config.toml
kv_group_size = 2
eps = 1e-08
steps = 27200
Rows from block 5 of a small image classifier, named by matrix and row number. Rows with one number belong to one neuron. Each number is 128 + 24 x the weight over its row's rms, rounded and kept within 0 to 255. All counts start at 0.
After each neuron's rows are labels from the 100 images, of 14976, where the neuron reaches its highest value: "lies over" is the class under the peak; "top examples" is what is common among them. Only what is clearly more common there than usual is listed. The data: Sentinel-2 satellite tiles (TerraMesh). In brackets: how many of the 100.
# fc1: MLP up (model.blocks.5.mlp.fc1.weight, 768x256), inputs 128-255
# fc2: MLP down (model.blocks.5.mlp.fc2.weight, 256x768, transposed), outputs 128-255

fc1.577 [132 112 130 163 143 138 120 118 119 112 135 145 126 138 131 144 131 105  85  60 100 116 164 126 128 133 139 122 105 130 114 142 104 113 111 160 130 147 120 136 159 164 112 124 133 122 156 136 137 140 134 146 149 141 141 110 109 126 151 121 119 132 133 125 142 119 170 102 146 147  92  97 114 150 118  85 131  72 154 124 141 101 159 129 166  88  91 122 131 122 105 104 124 106 133 109 136 133 176 127 154 139 117 133  87 148 112 168 150 133 196 179 185  90 122  96 150 170 175 156 102 128 124  99 162 165 157 127]
fc2.577 [ 95 126  63 145 140 132 135 118 133 162 166  83 122 150 127 126 112 164 113 124 102 127 104  74 133 135 140  80 131 116 117 157 109 140  84 109 127 106 155 117 128 151 136 117 173 116 130 137 106 149 153 155 110 142 158 137 189 125 102 136 133 144 153 168 111 130 125 119  86 152 102 110  82 129 112 101 114 116 140 131 122 141 116 107 141 159 121 106 142  87 118 142 155 176 142 138 153  96 104 157 150 119 106 149 170 160 118 131  66 149 145 145 132 125 134 104  97 175 108  99 146 121 139 128 122 129 137 111]
lies over: trees (45)
top examples: clouds (35)

fc1.56 [173 128 123 103 104 110 150 161 128 126 114 126 133 182 155  97 126 134 170 110 126 128 140 109 151 112  93 176 149 143 130 152 112 122 100 139 136 125 141 166 126  90 134  92 134 148  70 114 180 147 170 136 127 107 148 109 141 137 110 178  95  97 120 150 150 131 135  97 110 128 111 141 104 129 105 131 140 126 113  96 108 114 135 154 110 167  64 125 132 113 113 127 126 121  95 108 123 114  81 122 135 129 159 113 118  92 135 133 161 169 121 118 103 144 130  96 133 163 111 131 121 116 121 121 116 138 167 117]
fc2.56 [105  85 127 174 125  86  69 123 145 130 112  99 100 107 117 109 163 164 190 142 116 108 108  99 120 133 181 132 139  87 107 108  98  96 143 133 112 141 132 119 161 121 126 199 127 108 105 148 110 111 140 179 143 127 124 167 131 118 128 138  89 101 131 124  95  76 137 119 141 103  91 154 116  92 106 103 123  94 106 135 127 116 111 130 148 124 102 110 167 160 177 116 186 142 142 106 161  81 124 131  97 143 170 163 115 138 139 120 136 142 116 135 128 109 132 128 160 121 141 143 134 116 112 132  99 124 115 152]
lies over: snow or ice (96)
top examples: snow or ice (97); main land cover: snow or ice (96)

fc1.209 [ 94 138 142 137 102  91 103 134 115 122 115 127 147 124 150 137 160 122 164 136 131 119 140 167 126 133 133 152 107 140 152  98  98 109 110 132 154  82 120 138 158 138 117 114 154 113 124 130 184 107  86 124 148 123 136 154 167 127  75 156 117 123 131 141 147 154 124 150 117  88 149 146 155 100 120 104 137 135 152 178 108  91  96 114 129 170 104  91 153 160 133 130 148 124 153  97 137 139 143 116 156  51 139 100 162 114 147 143 121 128 118  83 127 119 139 103 114 103  96 135 111 140  97 105 115 105 138 128]
fc2.209 [107  81 130 109 166 107 124 116 152 128 104 171 126 111 101 147  99 120 150 133 108 129  99 142 124 122 100 105 163 150 127  99 158 114 102 112 117 120 132 152 129 110 169 164 161 168 120 114 148 126 152 135 128 121 100 156 154 160  90 122 136  77 143 147 108  99 118 165 148 117 130 112 117 130 150 143 170 155 134 111 160 108 153 118 117 139  81 142 168 134 101 171 128 163 104 144  91 161 107 132 103 124 139  84 121 141  76 112 125 133  67 144 116 114 146 155  97 104  85 128 119  76 127  78 143 141 136 133]
lies over: snow or ice (72)
top examples: snow or ice (82); main land cover: snow or ice (66)

fc1.633 [159 130 148 109 125 132 120 138 136 113 136 120 109 169 120 169 148 142 138 113  99 156 117  94 111 106 146 155  73  90 128 100 153 104 129 144 108 115 154 125 111 106 138 183 152 138 110 100 142 151  84  97 112 134 108 115 142 164  98 111 115 111 144 168 120 117  73  54 105 126 149 160 110 133 190  99 103 180 125 144 144 111 125 116 178 137 133 154 120 129 113 151 134 113 145 112  95 118 126 120 144 102 149 108 135 106 140 142 158 132 156 122  89 156 136 120 154 141 125 128 160 107 151 157 153 133 155 108]
fc2.633 [133 116 158 135 115 141 174 112 157  99 105 116  94 149 115 138 118 144 164 100  83 107 113 127  95 137 121 110 131 139 110 115 145 144 205 129 164 109 121 114  99  93 111 136 122 138 147 141 135 127 129 133 126 120 159 120 172 162 144 111 136 120 118  88 141 152 123 135 123 113 147  70 112 156 134 100 118 126 154  99 111 148 113 137  98 131 139 119 118 115 143 115 129 137 107 146 112 158  96 132 135 124  87 147 129 107 133 142 121  88 137 137 146 132 136 176 145 136 150 151 130 131 167 130 103 138 113 161]
lies over: snow or ice (46); clouds (25)
top examples: snow or ice (67); main land cover: snow or ice (54)

fc1.160 [157 143 122 131 163 109 142 126 165 112 171 147  88 143 109 136  86 112 134 171 123 134 107 121 150 133 125 122 185 128 164 146 169 156 112  72 108 157 101 124 135 112 113 160 139 131 129 145 172 153 153 114 111 122 149 134 153 157 152 114 133 133 119 139 108 116 109 107 177 145 175 132 157 147 153 150 121 160  85 147 111 144 143 116 163 101 145 149  83 147 105 112 143 100 117 109  74 101 106 117 131 129 170 133 112 129 108 115 152 149 103 172 100 131 128 161 133 141 153 122 165 124 138 107 122 138 109  87]
fc2.160 [157  85 116 143  88 139 146 101 112 153 140 174 140 138 164 119 106  83  84 109 124 120 137  92  77 123 136 138 127 155 118 135 111  88 113 115 144 145 148 148 115 124 137 146  97 142  76 114  77 125 133  91 120 145 163 183 148 109 131  85 111 135  98  66 139 128 120 165 117 121 137 149 122 120 105 151 120 146 135 108 119 146  96 134 100 152 128 125 118 114 144 142  65 157 107 169 168 112 130 161 117 142  77 172  97 125 127 133 109  85 152 163 126 123 119 147 106 101 149 136 164 122 141 128 110 131 141 156]
lies over: snow or ice (49)
top examples: snow or ice (69); main land cover: snow or ice (54)

fc1.32 [140 127 129 113 110 177 108 135 151 135  90 157 153 143 106 115 114 139  98  94 118  72 112 143  94 164 148 127 106 128 148 137 154 110 126 126 146 153 137 151  87  83 137 175 101 112 127 149 114  80 132  90 100 124 156 121 159 130 154 155 131 128 109 154 101 140 178  95  86 151 141 144 126 134 123 158 149 134 118 130 114 132  89 151 110 115 120 192 104 120  98 116  93 112 141  74 116 131 138 134 102 138 110 105 160 133 117 117 128 132 131 111 105 129 159 112 137 124  87 146 163 129 159  95 103 129 129 136]
fc2.32 [149 115 131 107 160 149 137 142 115 117 128 161 123 164 109 125 109 115 160  80 102 168 107 136 110  86 113 116 134 131 139 152  83 126 119 195 144 119 139 132 129 173  60 141 116 132 120 166 155 116 201 142  91 163 157 168 117  87 140 148 118 147 166 184 160 118 110 135 124 118 169  90 144 123 144 141 125  81 116 130 102 100 101 111 116 130  95 124 124 155 132 137 161 125 102 100 123 142 157 159  78 157 118 154 125  87 129 122 109 156 154 128 114 149 155 104 111 162 112 112 134 105 116  96 137  91 119 147]
lies over: snow or ice (57); clouds (26)
top examples: snow or ice (63); main land cover: snow or ice (49)

fc1.485 [139 114  97 147 135  78 122  93  97 135 160 105 155 128 114  93 128  98 140 119 141 151 157 122 192 108 154 126 128 113 109 101 136 140 145 164 180 139 148 126 143 105 122 124 138 116 159  90 139  81 119 162 128 169 119 124 100 124 158 142 129 109 133 121 158 120 169 140 146 125 179  99 110 107 113 156 137 125 178 130  80 123 133 107 134  67 126 135  90 117 119 124 153 166 137 130 144 113 125  86 134 109 172 129 187 132 130 146 118  96  96 116 152 158 107  93 101 121 121 116  81 132 118  88 107 139 101 151]
fc2.485 [130 139 120 116 121  89 172 109 140 143 113 146 127 124 154 148 128 141  79  84 114 146 114 117 133 122 144 111  85 125 151  96 107 103 131 140 116 128  78 128  91 147 118 146  97 115 111 141  98 158  91 120 123 173 155 145 112 154 117 104 113  92 115  88  99 162  94 172 129 140 147 112 149 135 128 126 135 126 107  92 114 132 129 155 143 126 125 140 118 186 175 121 161  80  94 151  94 127 131 110 103 151  95 120 124 147 143 168 163 158 141 128 141 126 136 130  99  99 155 109 125 128 133 136 130 154 147  98]
lies over: trees (43)
top examples: clouds (39)

fc1.118 [120 129 130 128 138 129 123 108 110 104 119 105  96 128 125 138 109 146 126 141 138 113 113 152 160 110 167 124  99 122 138 130 116 132 135  88 148 137  95 156 162 116  82 160 130 102 154  47 123 159 104 142 121 107 137 169 164 139  71 100 173 139 108 145  88 134 164  87 137 106 130 144 156 127 108 137 110 149 131 137  86  84 169 140 141 114 103 120 108 137 129 159 173 195 134 109 125 176 123 118 148 138 120  84 121 137 117 143 168 113 127  99 106 144 156 165 151 160 143 108 127 104 134 126 105 117 150 143]
fc2.118 [136 117 131 117 108 125  72 142 143 120 130 149 101 115 128 130 124 143 112 153 137 156  78 134 123 121 174 121 129 129  92 128 127 125 141 161 132 137 127 162  78 129 163 118 175 190  87 104  86  80 126 156 131 121 151 149 126 133 146 133 154 159 155 104 133 177 172 118 146 157 111 137 132  97 128 105 102 100 142 127  80 153 138 109 119 118 118 146 129 135 126 127 119 117 133 170 106 121 132  85 162 143 102 120 125  88 151 148  85 114 136 109 117 150 147 139 164 114 174 135 139 111  97 143 101 197 134 155]
lies over: snow or ice (53)
top examples: snow or ice (74); main land cover: snow or ice (60)

fc1.604 [116 107 116 161 155 166 133  95 146 116  98 144 131 137 128 134 105 114 129 104 130 135 121 130 174  99 114 149  92  89 150 148 109 109 121 150 160 115 152 160 190 153 142 132 198 154  78 160 132  99 104 150 141 136 129 100 143 101 108  83 106 138 126 110 162  88 189 128 116 156  96  78 158 150 123 165 137 152 157  93 110 155 169 149 103 124 117 163 116 135 108 130 139 148 174 111 134 116 118 127 181 129 133 127 165 124 113  82 123 117 124  99 158 102 109 153 130  97 123 125 139 138 139 182 129 130 142  85]
fc2.604 [115 129 134  82 134 160 149 150 144  90 105 131 177 164 103 178 166 134 124 163 100  92 113 142 111 121 122 133 140 153 121 150 117 126 115 112 113 117 108 115 101 107 124 136 129 167 131 124 161 130 140 116 129  83 106 128 170 118  97 158  82 119 140 168  89 156 113  97  67  98 165 155 154 125 108 124 122 125 153  99 176 131 124 158 116 142 112 110 142 118 121 101 147 125 138 136 132 177 108 149 155 116  97 136 154 127 136 117 126 141  80 111 106 127  68 102  85 117 130  96 131 107 104 117 152  94 159 140]
lies over: clouds (30)
top examples: clouds (47); snow or ice (46)

fc1.331 [127 152 117 135 160 104 135 105 131 151 118 102 122 115 109 186 171 107  74 132 130 159  74 170 104 126 140 150 170 132 132 114 142 140  91  92 102 109 112  86 154 153  84  87 165 130 123 141  98 164 128 107 135 117 146 122 112 101 109 111 157  83  81 114 154  83 140 144 146 143 123 166 120  81  97 111 147 140 109 112 115 140  69 149 107 143 144 138 123 101  95 142 138 127 149 146 149 159 119 119 100 151 143 102 118 128 162 147 175 119 137 109  98 116 115 135 135 109 150 144  79 151 118 141 147 111 119 148]
fc2.331 [143 111 125 130 122 135 126 135 139  89 128 124 127 152 126 167 101 126 139 101  78 161 159 129 134 124 127 191 127 111  94 130 123 162 128 177 119  80 117 122  99 115 139 133  98 147 122 119 127  90 138 145 124 168 137 121 150 126  75 115 137 136 120 132 116 167 132 114 166 100 129 153 145 139 139 158 123 144  46 124 112 123 132 132 102 147 122 173 114 108 127 149  99 160 131 130 127 105 170 115 142 115 138 128 181 128 100 156 165 130 105 130 137 130 124 148 120 125 131 162 115 124 131 158 118  98 132 181]
lies over: clouds (54)
top examples: clouds (68); main land cover: trees (48)

fc1.40 [182 149  87 174 116 134 146 115 128 176 131 107 129 151 129 119 105 129  82 147 128 166 131 183 119 121 114 164  76  68 132 137 144 126 142 131 164 157 155 111 136 115  93  92 122  91 126 158 135 104 134 142 148 116 149 137 139 130 121 151 146 134 101  67 122 135 147 128 134 110 132 123 197 134 188 143 126 153 129 113 122 141 146 128 154 130 135 131 135  86 111 189 122 165 125 116  95 151  77 123 148 152 162 155  94 123 106 137 148 120 106 165 137 138 128 129 149 154 120 132 165 152 117 150  99 143 146 146]
fc2.40 [161 136 134 141 133 119 117 139  98 165 174 151 114 149 143 105 132 130 113 104 104 154 154 105 107 134 119 135 143 153 102 139 109  96 133 113 156 122 116 145 144 175  92 156 110 138 119 139 127 114 147  98 126  95 128 123 182 118 153 147 130 101 126 119 156  88 127 105 162 131 139 104 137 117 118 127 105 129  99 120 155 126 127 146 157 141 186 129 112 139 117 133 128 102 122 145 120  87 156 161 149 131 156 151 147  99 171  57 127 142 128  98 127  89 147 111 130 145 153  74 131 108 124 134 127 114 154 122]
lies over: snow or ice (53); clouds (33)
top examples: snow or ice (64); main land cover: snow or ice (52); clouds (35)