config.yaml
hidden_act: "gelu"
fused_qkv: false
beta2: 0.95
learning_rate: 0.0023
beta1: 0.95
eps: 1e-08
precondition_frequency: 50
batch_size: 128
weight_decay: 0.04
Rows from block 8 of a small image classifier, named by matrix and row number. Rows with one number belong to one neuron. Each number is 500 + 40 x the weight over its row's rms, rounded and kept within 0 to 999. All counts start at 0. Numbers have three digits each. After the name is the row's rms in percent of the matrix's.
After each neuron's rows are labels from the 100 images, of 14976, where the neuron reaches its highest value: "peak on" is the class under the peak; "responds to" is what is common among them. Only what is clearly more common there than usual is listed. The data: Sentinel-2 satellite tiles (TerraMesh).
# fc1: MLP up (model.blocks.8.mlp.fc1.weight, 768x256), inputs 0-255
# fc2: MLP down (model.blocks.8.mlp.fc2.weight, 256x768, transposed), outputs 0-255

fc1.229 086:533548512521502536484493523475483504493505486539528471506471536498421512452474524514493620533567542466474576440544437525495488519503545513481504483481470566523468467515485556515581576482504592510436489478508464506575450530553571588523533560433479507436534506532534455411469522466517586481465542521501583573531462539547496491489518522448451488454537485513525519532466464508482555527481555485438562495502504530520467451477614443481445486496520471603536556580461530598537502524496529516480511459533446509497488495452463451512567495449541522467519491464461545566503498533595505460513517433492458486507561458520463550470478463482528595520470454479443522576491503492495536476531457524568517514492445452483479482481516501502518497547477479525435496571536516556481521529457500
fc2.229 081:417459509582450570462502408531458428513539489543506507579498465521449504455497491510576516515456485531465447475526477514429524573526562546467538446508504477543471500526568500456510486493521460529457492461539524509453509541599478479466418495465517447530481458530474517549565506429485494587516510563549450450485461430492474521534393467453605521533460481483444489495527445512506522536531510468479504501520495504554469523464550524458447505449551504509512492545478494534514489618560534546548455448442475494517431494569526465482486499495501507508613517490460495511550507495530509541462480464512514554464520465443523493450512500483444457551567462600542563498476543507457486465468460488489516496520439475529533516513530516438527516422457539477520502564491456481546512448464447
peak on: built area
responds to: main land cover: trees

fc1.307 121:419435509467509488533432527489461524474492515451542517525498489578461510444527491564489475517408456412485508563593521589532478508548543532496461527489448504491449472547510486529454486577581517514503490446470558497508530402513598514503480500530403541494475435448421518497530523464572581506474454489525496511493496518512568519557524475547463489534541488457490498523517489447568509463527487550528527501458558448482514533495514493496432471499430480571526583456535521483541494534508464532533513529470505461438448510491551480550499474477595494500515480492506566522471490391498525550471453533522380481531488497458485487486481535484458481517464459494535527467454597529504566520460471512568519528472517523510481517504557464561506514474497568564474469564510490498501437536480567
fc2.307 113:516401495473589541491477481504468488458475480476476481479483568540495407539488493563515499604567434536482563476552535498486557554556501484487457518443491521479449519530500504463607534599557514407554540522458556470551481497508452536542524576497436526482503532495505544520494499496529523574519500411585531459583521509487529446515562476489450550515481504460455452525469485446474482479497515485588485500508521452448505520485516435538590451489528487462457516495491454507519446516513436555527535464506444504520456482489504485474472461555514511404535536466563529493482489538498491494537460436457488471479499497447566466491477464543468463449476513522508486479508517456506550509501413499440549452516560507505490570516539507576513485455596459526440548571487457486439510493527511
peak on: clouds
responds to: clouds; main land cover: trees

fc1.465 120:500477508541503550529484418508520527551538408498443548441487527456497511463569525483424526472494522459491525545395471565586412583592541560489541521477523548520453511462506522516465503518504594555486466509561640486510553537525514507474519483506546523448465445439531521501509516506464496480438538479533477532494487459449494483444490564439502521482483521487517455536427486522548554557497508546493482504585532498470506517474508526545492502479519528556508512449466549472552486493475521472556467523511475496507472499481473462429497464529472533460500537509519501558490540541484543488526488503535496564525562529452523478454428515466440440550513525491498594441493497452564508498542437498435519513518384510470478443500512458450571418565462530478504509533468565457489537506570545
fc2.465 120:497536539401515406445475560498473511513491465522458535558502534583483424506472534497573488492395498438492495516516516462487514460505487487534471485547516496451478535537544495437476524598511497494599608512551536487535507479513520505480487400469446483436506580537524431474512523454493478494606461507482436546483530564435541497524456494481544515469485505503531573507543464504471577501511521533503520583448491472493452475447470467454545502491470500455469561526578480487481475524557538499581501493575572531460529428554540471559550534561488548421466460493467517460551534481458470473506477491489562495520500506450469514483512536442503458432489453526459508551493509437488525446503609482448481463502509544497474528503492482524491536477441543546481491506470565483470488489477557
peak on: built area
responds to: built area

fc1.309 101:550536514443490455471487458511536483519471481551494492529445473527542480506579475547509479520438520497449485487470417588564551496521564542480448595472563452517523453510517480497442530545595497542487517500568447482541569550529520497512495530532534503491538556586463479450540464451537537411530498513468545435518556496478447503535456584471482534504543562524498454417435467514451445485498546474479485465508558424565471466477513566485492491450476481491475511569465443516527520505496528524482467533477521468477533453462465547502589486568514523498502550523536434459403538526435498537493496534471594508487509456510513506492533486511503518534463583499550526511481474499482522500540473513475540500527537396539466577510589521474448449558549529548482521552479520515480534500518412
fc2.309 101:497550469505512467484495542524517586473551530436472538500486454478471498435489458485479540515477512529556455494451496561498562562429551463534497494486522472512472569512538469542535515441444544390459547524484457505470422515441444481489486541428509473508544464517487456556513522541517455513523517532491529552519532512501455536550502492518441576442493556538489484606501429494508501446429597546456558529457491490500458534501491508545498459481416430424452567456500486419505483542400490463390489525441506549495524496515477554521446509447505486535529509501516524499469533412530543478498499508557525495505543560488532445478499548492467476469506605500506494461509482523549491535509452495416547445474452470515499481589538470493548583480491484520529521596485501464485524497455513
peak on: snow or ice
responds to: snow or ice; main land cover: snow or ice

fc1.504 072:474480533560522571474450435515487462539544531514470475496488506456501498432478535534464530531491480455495507495494525484440586565511601444445597527524522502503542525496521489426461513505562442538542506430502411486564538517462595471508487520474502468513452524465448484578428545464553548505560510522437490491521501551518452447487512483402477533533472434499519533525440544489596460504455459572565483514394480516458505478483463522452461476504505494536446488443516416513490519554498463459483427489550497441527494456525496574553501484447579516455577512494528500520539495458458435506540529518454514503512570514502483507523494513460499478512470514502553461462457492445444483516471492470549431545520430480459461484504469514561506455507544416475493455532529476549507554450565486
fc2.504 086:547430496488474546512387391454536501466485517516513508563488492506519486550482489497558527428486498572490474469469516453506570477481521494528483474529450520480567609471538467570463517537466448492529463466550479554447575472517477583438479502464488476556474491527485571485464530536523553516418562502525483537458403508432501458508544494472546544510503489567519479488511524532546501528494536533433528541457526491536539454471403536514507492472501467519470524490498534427525438500469566448559490524559492472485484535477497435438526436433430472511443569476481561473503521466508524510464507564514474490539503575474472519503472500559423462509468522429525554491512465440475499553405506463519475489536433544533493468455527544523461559486468476528516490488500465544457446412474548
peak on: snow or ice
responds to: snow or ice; main land cover: snow or ice

fc1.26 088:529459525448494506452536436452516480557517567534436476458436482521503509497453543571562487458517500473499537585509480471476511524536537496492474426485510555516487521524426467542510531521486479516515562482480528507544486474476533518483512448486533431405533486506421526546524529519509556476497505516560470490549530487554563438514537505508484552466502510519366505476490492474537463536462543521402575586566468486528486467529476498452532469461396562487493432502550445531483488578541519497390497501500512470525534471493480470534478408496580549515518499588566462529464560480521485471494501494472485507489501491557524505578509461553479463526482480457520509492565467405432499520556517525531481417542515518525534552492497492491563465477535521475596453457485453572519445505475531
fc2.26 091:526521551486556493526572567512496528587542578473479485458502505500493479506435473530424434511462523566534522517493522506565509493551496436471495556503519477520503559487511465539518426467489474470546418452453547501464523516487485525491399541529537492522445462492461498472562525493507551539567429503437530438555509538497477474513542488535532445515520441455505448439505540393489506518442569501483527453487565543482499544423445541500476588420467534445561450565443440482440470557500575490506458475548491522450508427451474537419485487532466456519469417504482582428494477526525495504555520466493507504527523497475414502530479442526441525490500534445498508475488568521454533493472545469453470512511497544569530421469528493501476527511475427451537503487516503509512510469559510
peak on: clouds
responds to: clouds; main land cover: trees

fc1.163 080:481515488405517488496480486543476480478551490523467453511588496551561510523504525465515495522553465455568480552529498521529486506511479567444598555442474479479563474497505553437550534497525552464594569501554530483487470472475492461492454480557476455507491509487511576430488516511472460459458464523522505478558491546422455440463566470473505508502465525424457497491520472492577488496492461468542508457518474489537497473469504443421462524551575476586473503563495507456443429486506487592443509411490437531476485516498561509509555550485500558460439499478482448480473482540502521445483552572480522478531503513450404485453459515476457504556460495500480506466635493506503487460512504495439580513513453537490551482518578498509552467547569465459450556520497427515499487479533563
fc2.163 081:556488532439518548542491518450466466490481502450545514487502465529491499493499543464487489580419462509480481506524574464472425525475411508509551555469469564414496508412462497499451501513549473536498495489437492522498457562500516459486509482468554509545541482553449473493491519488546495598583493458526557516528507451505504456475491491462503524480499528534479472468565469531509454546544463574454511457467491530510526476521544445523443516475435497519509568487629557529438536507525476496506526459482500432427529545509526488514471515422537501504509471543533581482541516544476506431418522477556522581443485476423510614482485499515518529587545487496492516512415464550559462476514445529460553483492520533568553528436445472472488449436454462483465551465473428523465521484522554
peak on: clouds
responds to: clouds; snow or ice; main land cover: trees

fc1.27 091:548550557490462473513504467411579439516523465484484492537520442475517481491518413503455488493548404449486534513482470486462537462521535563535530567477458433523543491495501601591489549451532556464500466518511515510555498510520501473489546530470489493557557508470526490502481511511524485569438537555572556470580520504444468552481522472441447487475478473573532586486513530445471485480468511529522461537442452470552553498500458438515515489469464479479487396493495471485472583496487536504525516478546370515484445506496533470505554590576546524430518561520493527498473557562515430481515500522529485484484499470496575524534511511498463561474490525539505504423531486535471509453478501446506493539493410549419526493469535510563517521452469545506540476498524538455515417423471471
fc2.27 097:470490462514514480488526553508459414552515422475512531599473461479542488512488518548519492490532590475540541479521492521477558450497511483553557453484530515555490484547468554445533541526466503539451477569436539508508509582535472515495378499546497464502505519514480457564466537595434462466491512520544512533563524497515517437407481572482563552529450478516493483549532451463502512601479468507427451500492452580534479515554489503446491507422492582468540480472446493518470533484453536476475526552487482573482505505450506510509442473489525541541438539517543500424468471545443520537515534451509528540450480420505471576496470485568470512474501528504412526505504476526459470520497494460429458401467547472476511506482524477530463498511489465425512569511494467527454457419476446
peak on: snow or ice; clouds
responds to: snow or ice; main land cover: snow or ice; clouds

fc1.582 116:527499576503493547483438491516391550458437442466468531502584494512500530502460523543502498601454480489570506461584547473513522395469434503508480519542556505528543553458473476440517558493531506527558457504485489586395502504559472513476546505557451573536483446521516496536533441545461567472490505552545444481457460491497537484482467561542566532485535407478496485506565546523466545473468497504537435435499568392462551503509473543434529431466530541523523429487449523515522497568542544508525477530522459493441468469508517468532526563489507495512479474497487491513483430476516475498522485505497449484453472485444481516525479517492555506581540446519460505522512440529537516459499547461542465511463498516539532504417549564523535447543565553482550513538500497523494502581527487
fc2.582 113:496478422520517503495507472482479542481505417455487456571426542481427637506493492438492504518443457537500468621518563500504506527487478445504502501544488463472492421493466526501474502497517461470517576459462495519450544506448459433555499513491457536497551528559484515509432567497460429541520536468516495495574514483488467525581483449539531502478459585494497481543570512489494460535572435526493472465478514471506426533503537499515487468485495461431472503453501491417570518577483523450500544544490529496499477491501523449520511547453492572519482520480513482464516554566559538462562521536589506491493517544487520511519503510571501505519560475448479479413478596492543514470510428570491557519432513569546504460447523533505565535531466500429512533433554425507487491503483440
peak on: snow or ice
responds to: snow or ice; main land cover: snow or ice

fc1.183 091:454516547506495534496570557519518475515508567469469467562453503532453542472474462472443516522450451527539548473431466387544538485501452534535606479513491417540546484531530520378484476541529466532562418485453498519416485511541540428503490557539517442533501517519430488503535593494491500487504536548448487522507473539579527535472497488428519506536478522509499534473495444507483554496484544488532534475459473468519421484497529490493503474508486448577502508448493511495494517495478490490484422499478519543508464475560552563495425466525495462442540476440577511525509479560444490454511519530455476489396504565499462468510410483486512457548419545572472490505511469481454490479466602521532485528487512538451539517549503574503485546523511532495492449419487477514474481586440551
fc2.183 086:561577501493586458576488558446419480382543485458486551453463566622483551519505586474514480565534497516528531456461532504492519462471429438469538530513539522491519506488498524515474491481493564505543478491551467526549437521436481571459549484464463488482508504566523525469462488542528503536456456498473483540499524526558535487508492507512532518511506506540480492513538493446544486497496450552446475433501519486526460501522455558550536517473616486600473460454467508472506498529568532450503559538530513487497525464500481478425523467447484478524515561469463538506492474438522468513592556577505522502529402546446454562492551605536479483503515572495523443507536545583536500506512499525442484465524529416552434506486513505505515449501510498562505543510523542510495568505517471
peak on: snow or ice
responds to: snow or ice; main land cover: snow or ice

fc1.144 087:439471483402475524495544461583478501506560521458521472460421479528552440476490516484523525400531406448473431485431517448485473476448568495471534508521540565512543502500493493477449567443558496499457474461542502538476531500524536539564520495479449489539544498510530525485454496549463500495460464372419598499556510557532428510479520552566487482518511501512472530428460456425475536564488467551501545503494450605493536558493471495544483524472479505468510461572569490504507440533489484482498511492562437494476514505482442491482497571532451483483459483502461482514442463547470458542479501488458460430497497537478520467566525516544442460502514508530569567519621560486488522443499447527557436526518537509518449490481457543478453485456514482495477507513502504482447496555476555
fc2.144 079:520494484530512482469563506515493460512488479518490424431545489463474437494498491540500426512530507506425484520531495477481471517462406482536482514502526473475562432568445455479474569530518483541501512512522528474489554523509446539494439525417499475481611505492495557426538508546480452533544462503492481550578448498529527472497535476434580457504455487479541382431530480535493558486594507470529499425489561520510419549497537491449479478515481547482508483541500536500452555506444499471454511513508535520543483525470495522524481459511483526589433515554494590507443473534443422570470493509436570515440541479518497507475475516579473630441498532489413523479554478456544478479514498502474461498512474484536497499487458574524509460541485503492505490502542564488548551448425427
peak on: clouds
responds to: snow or ice; clouds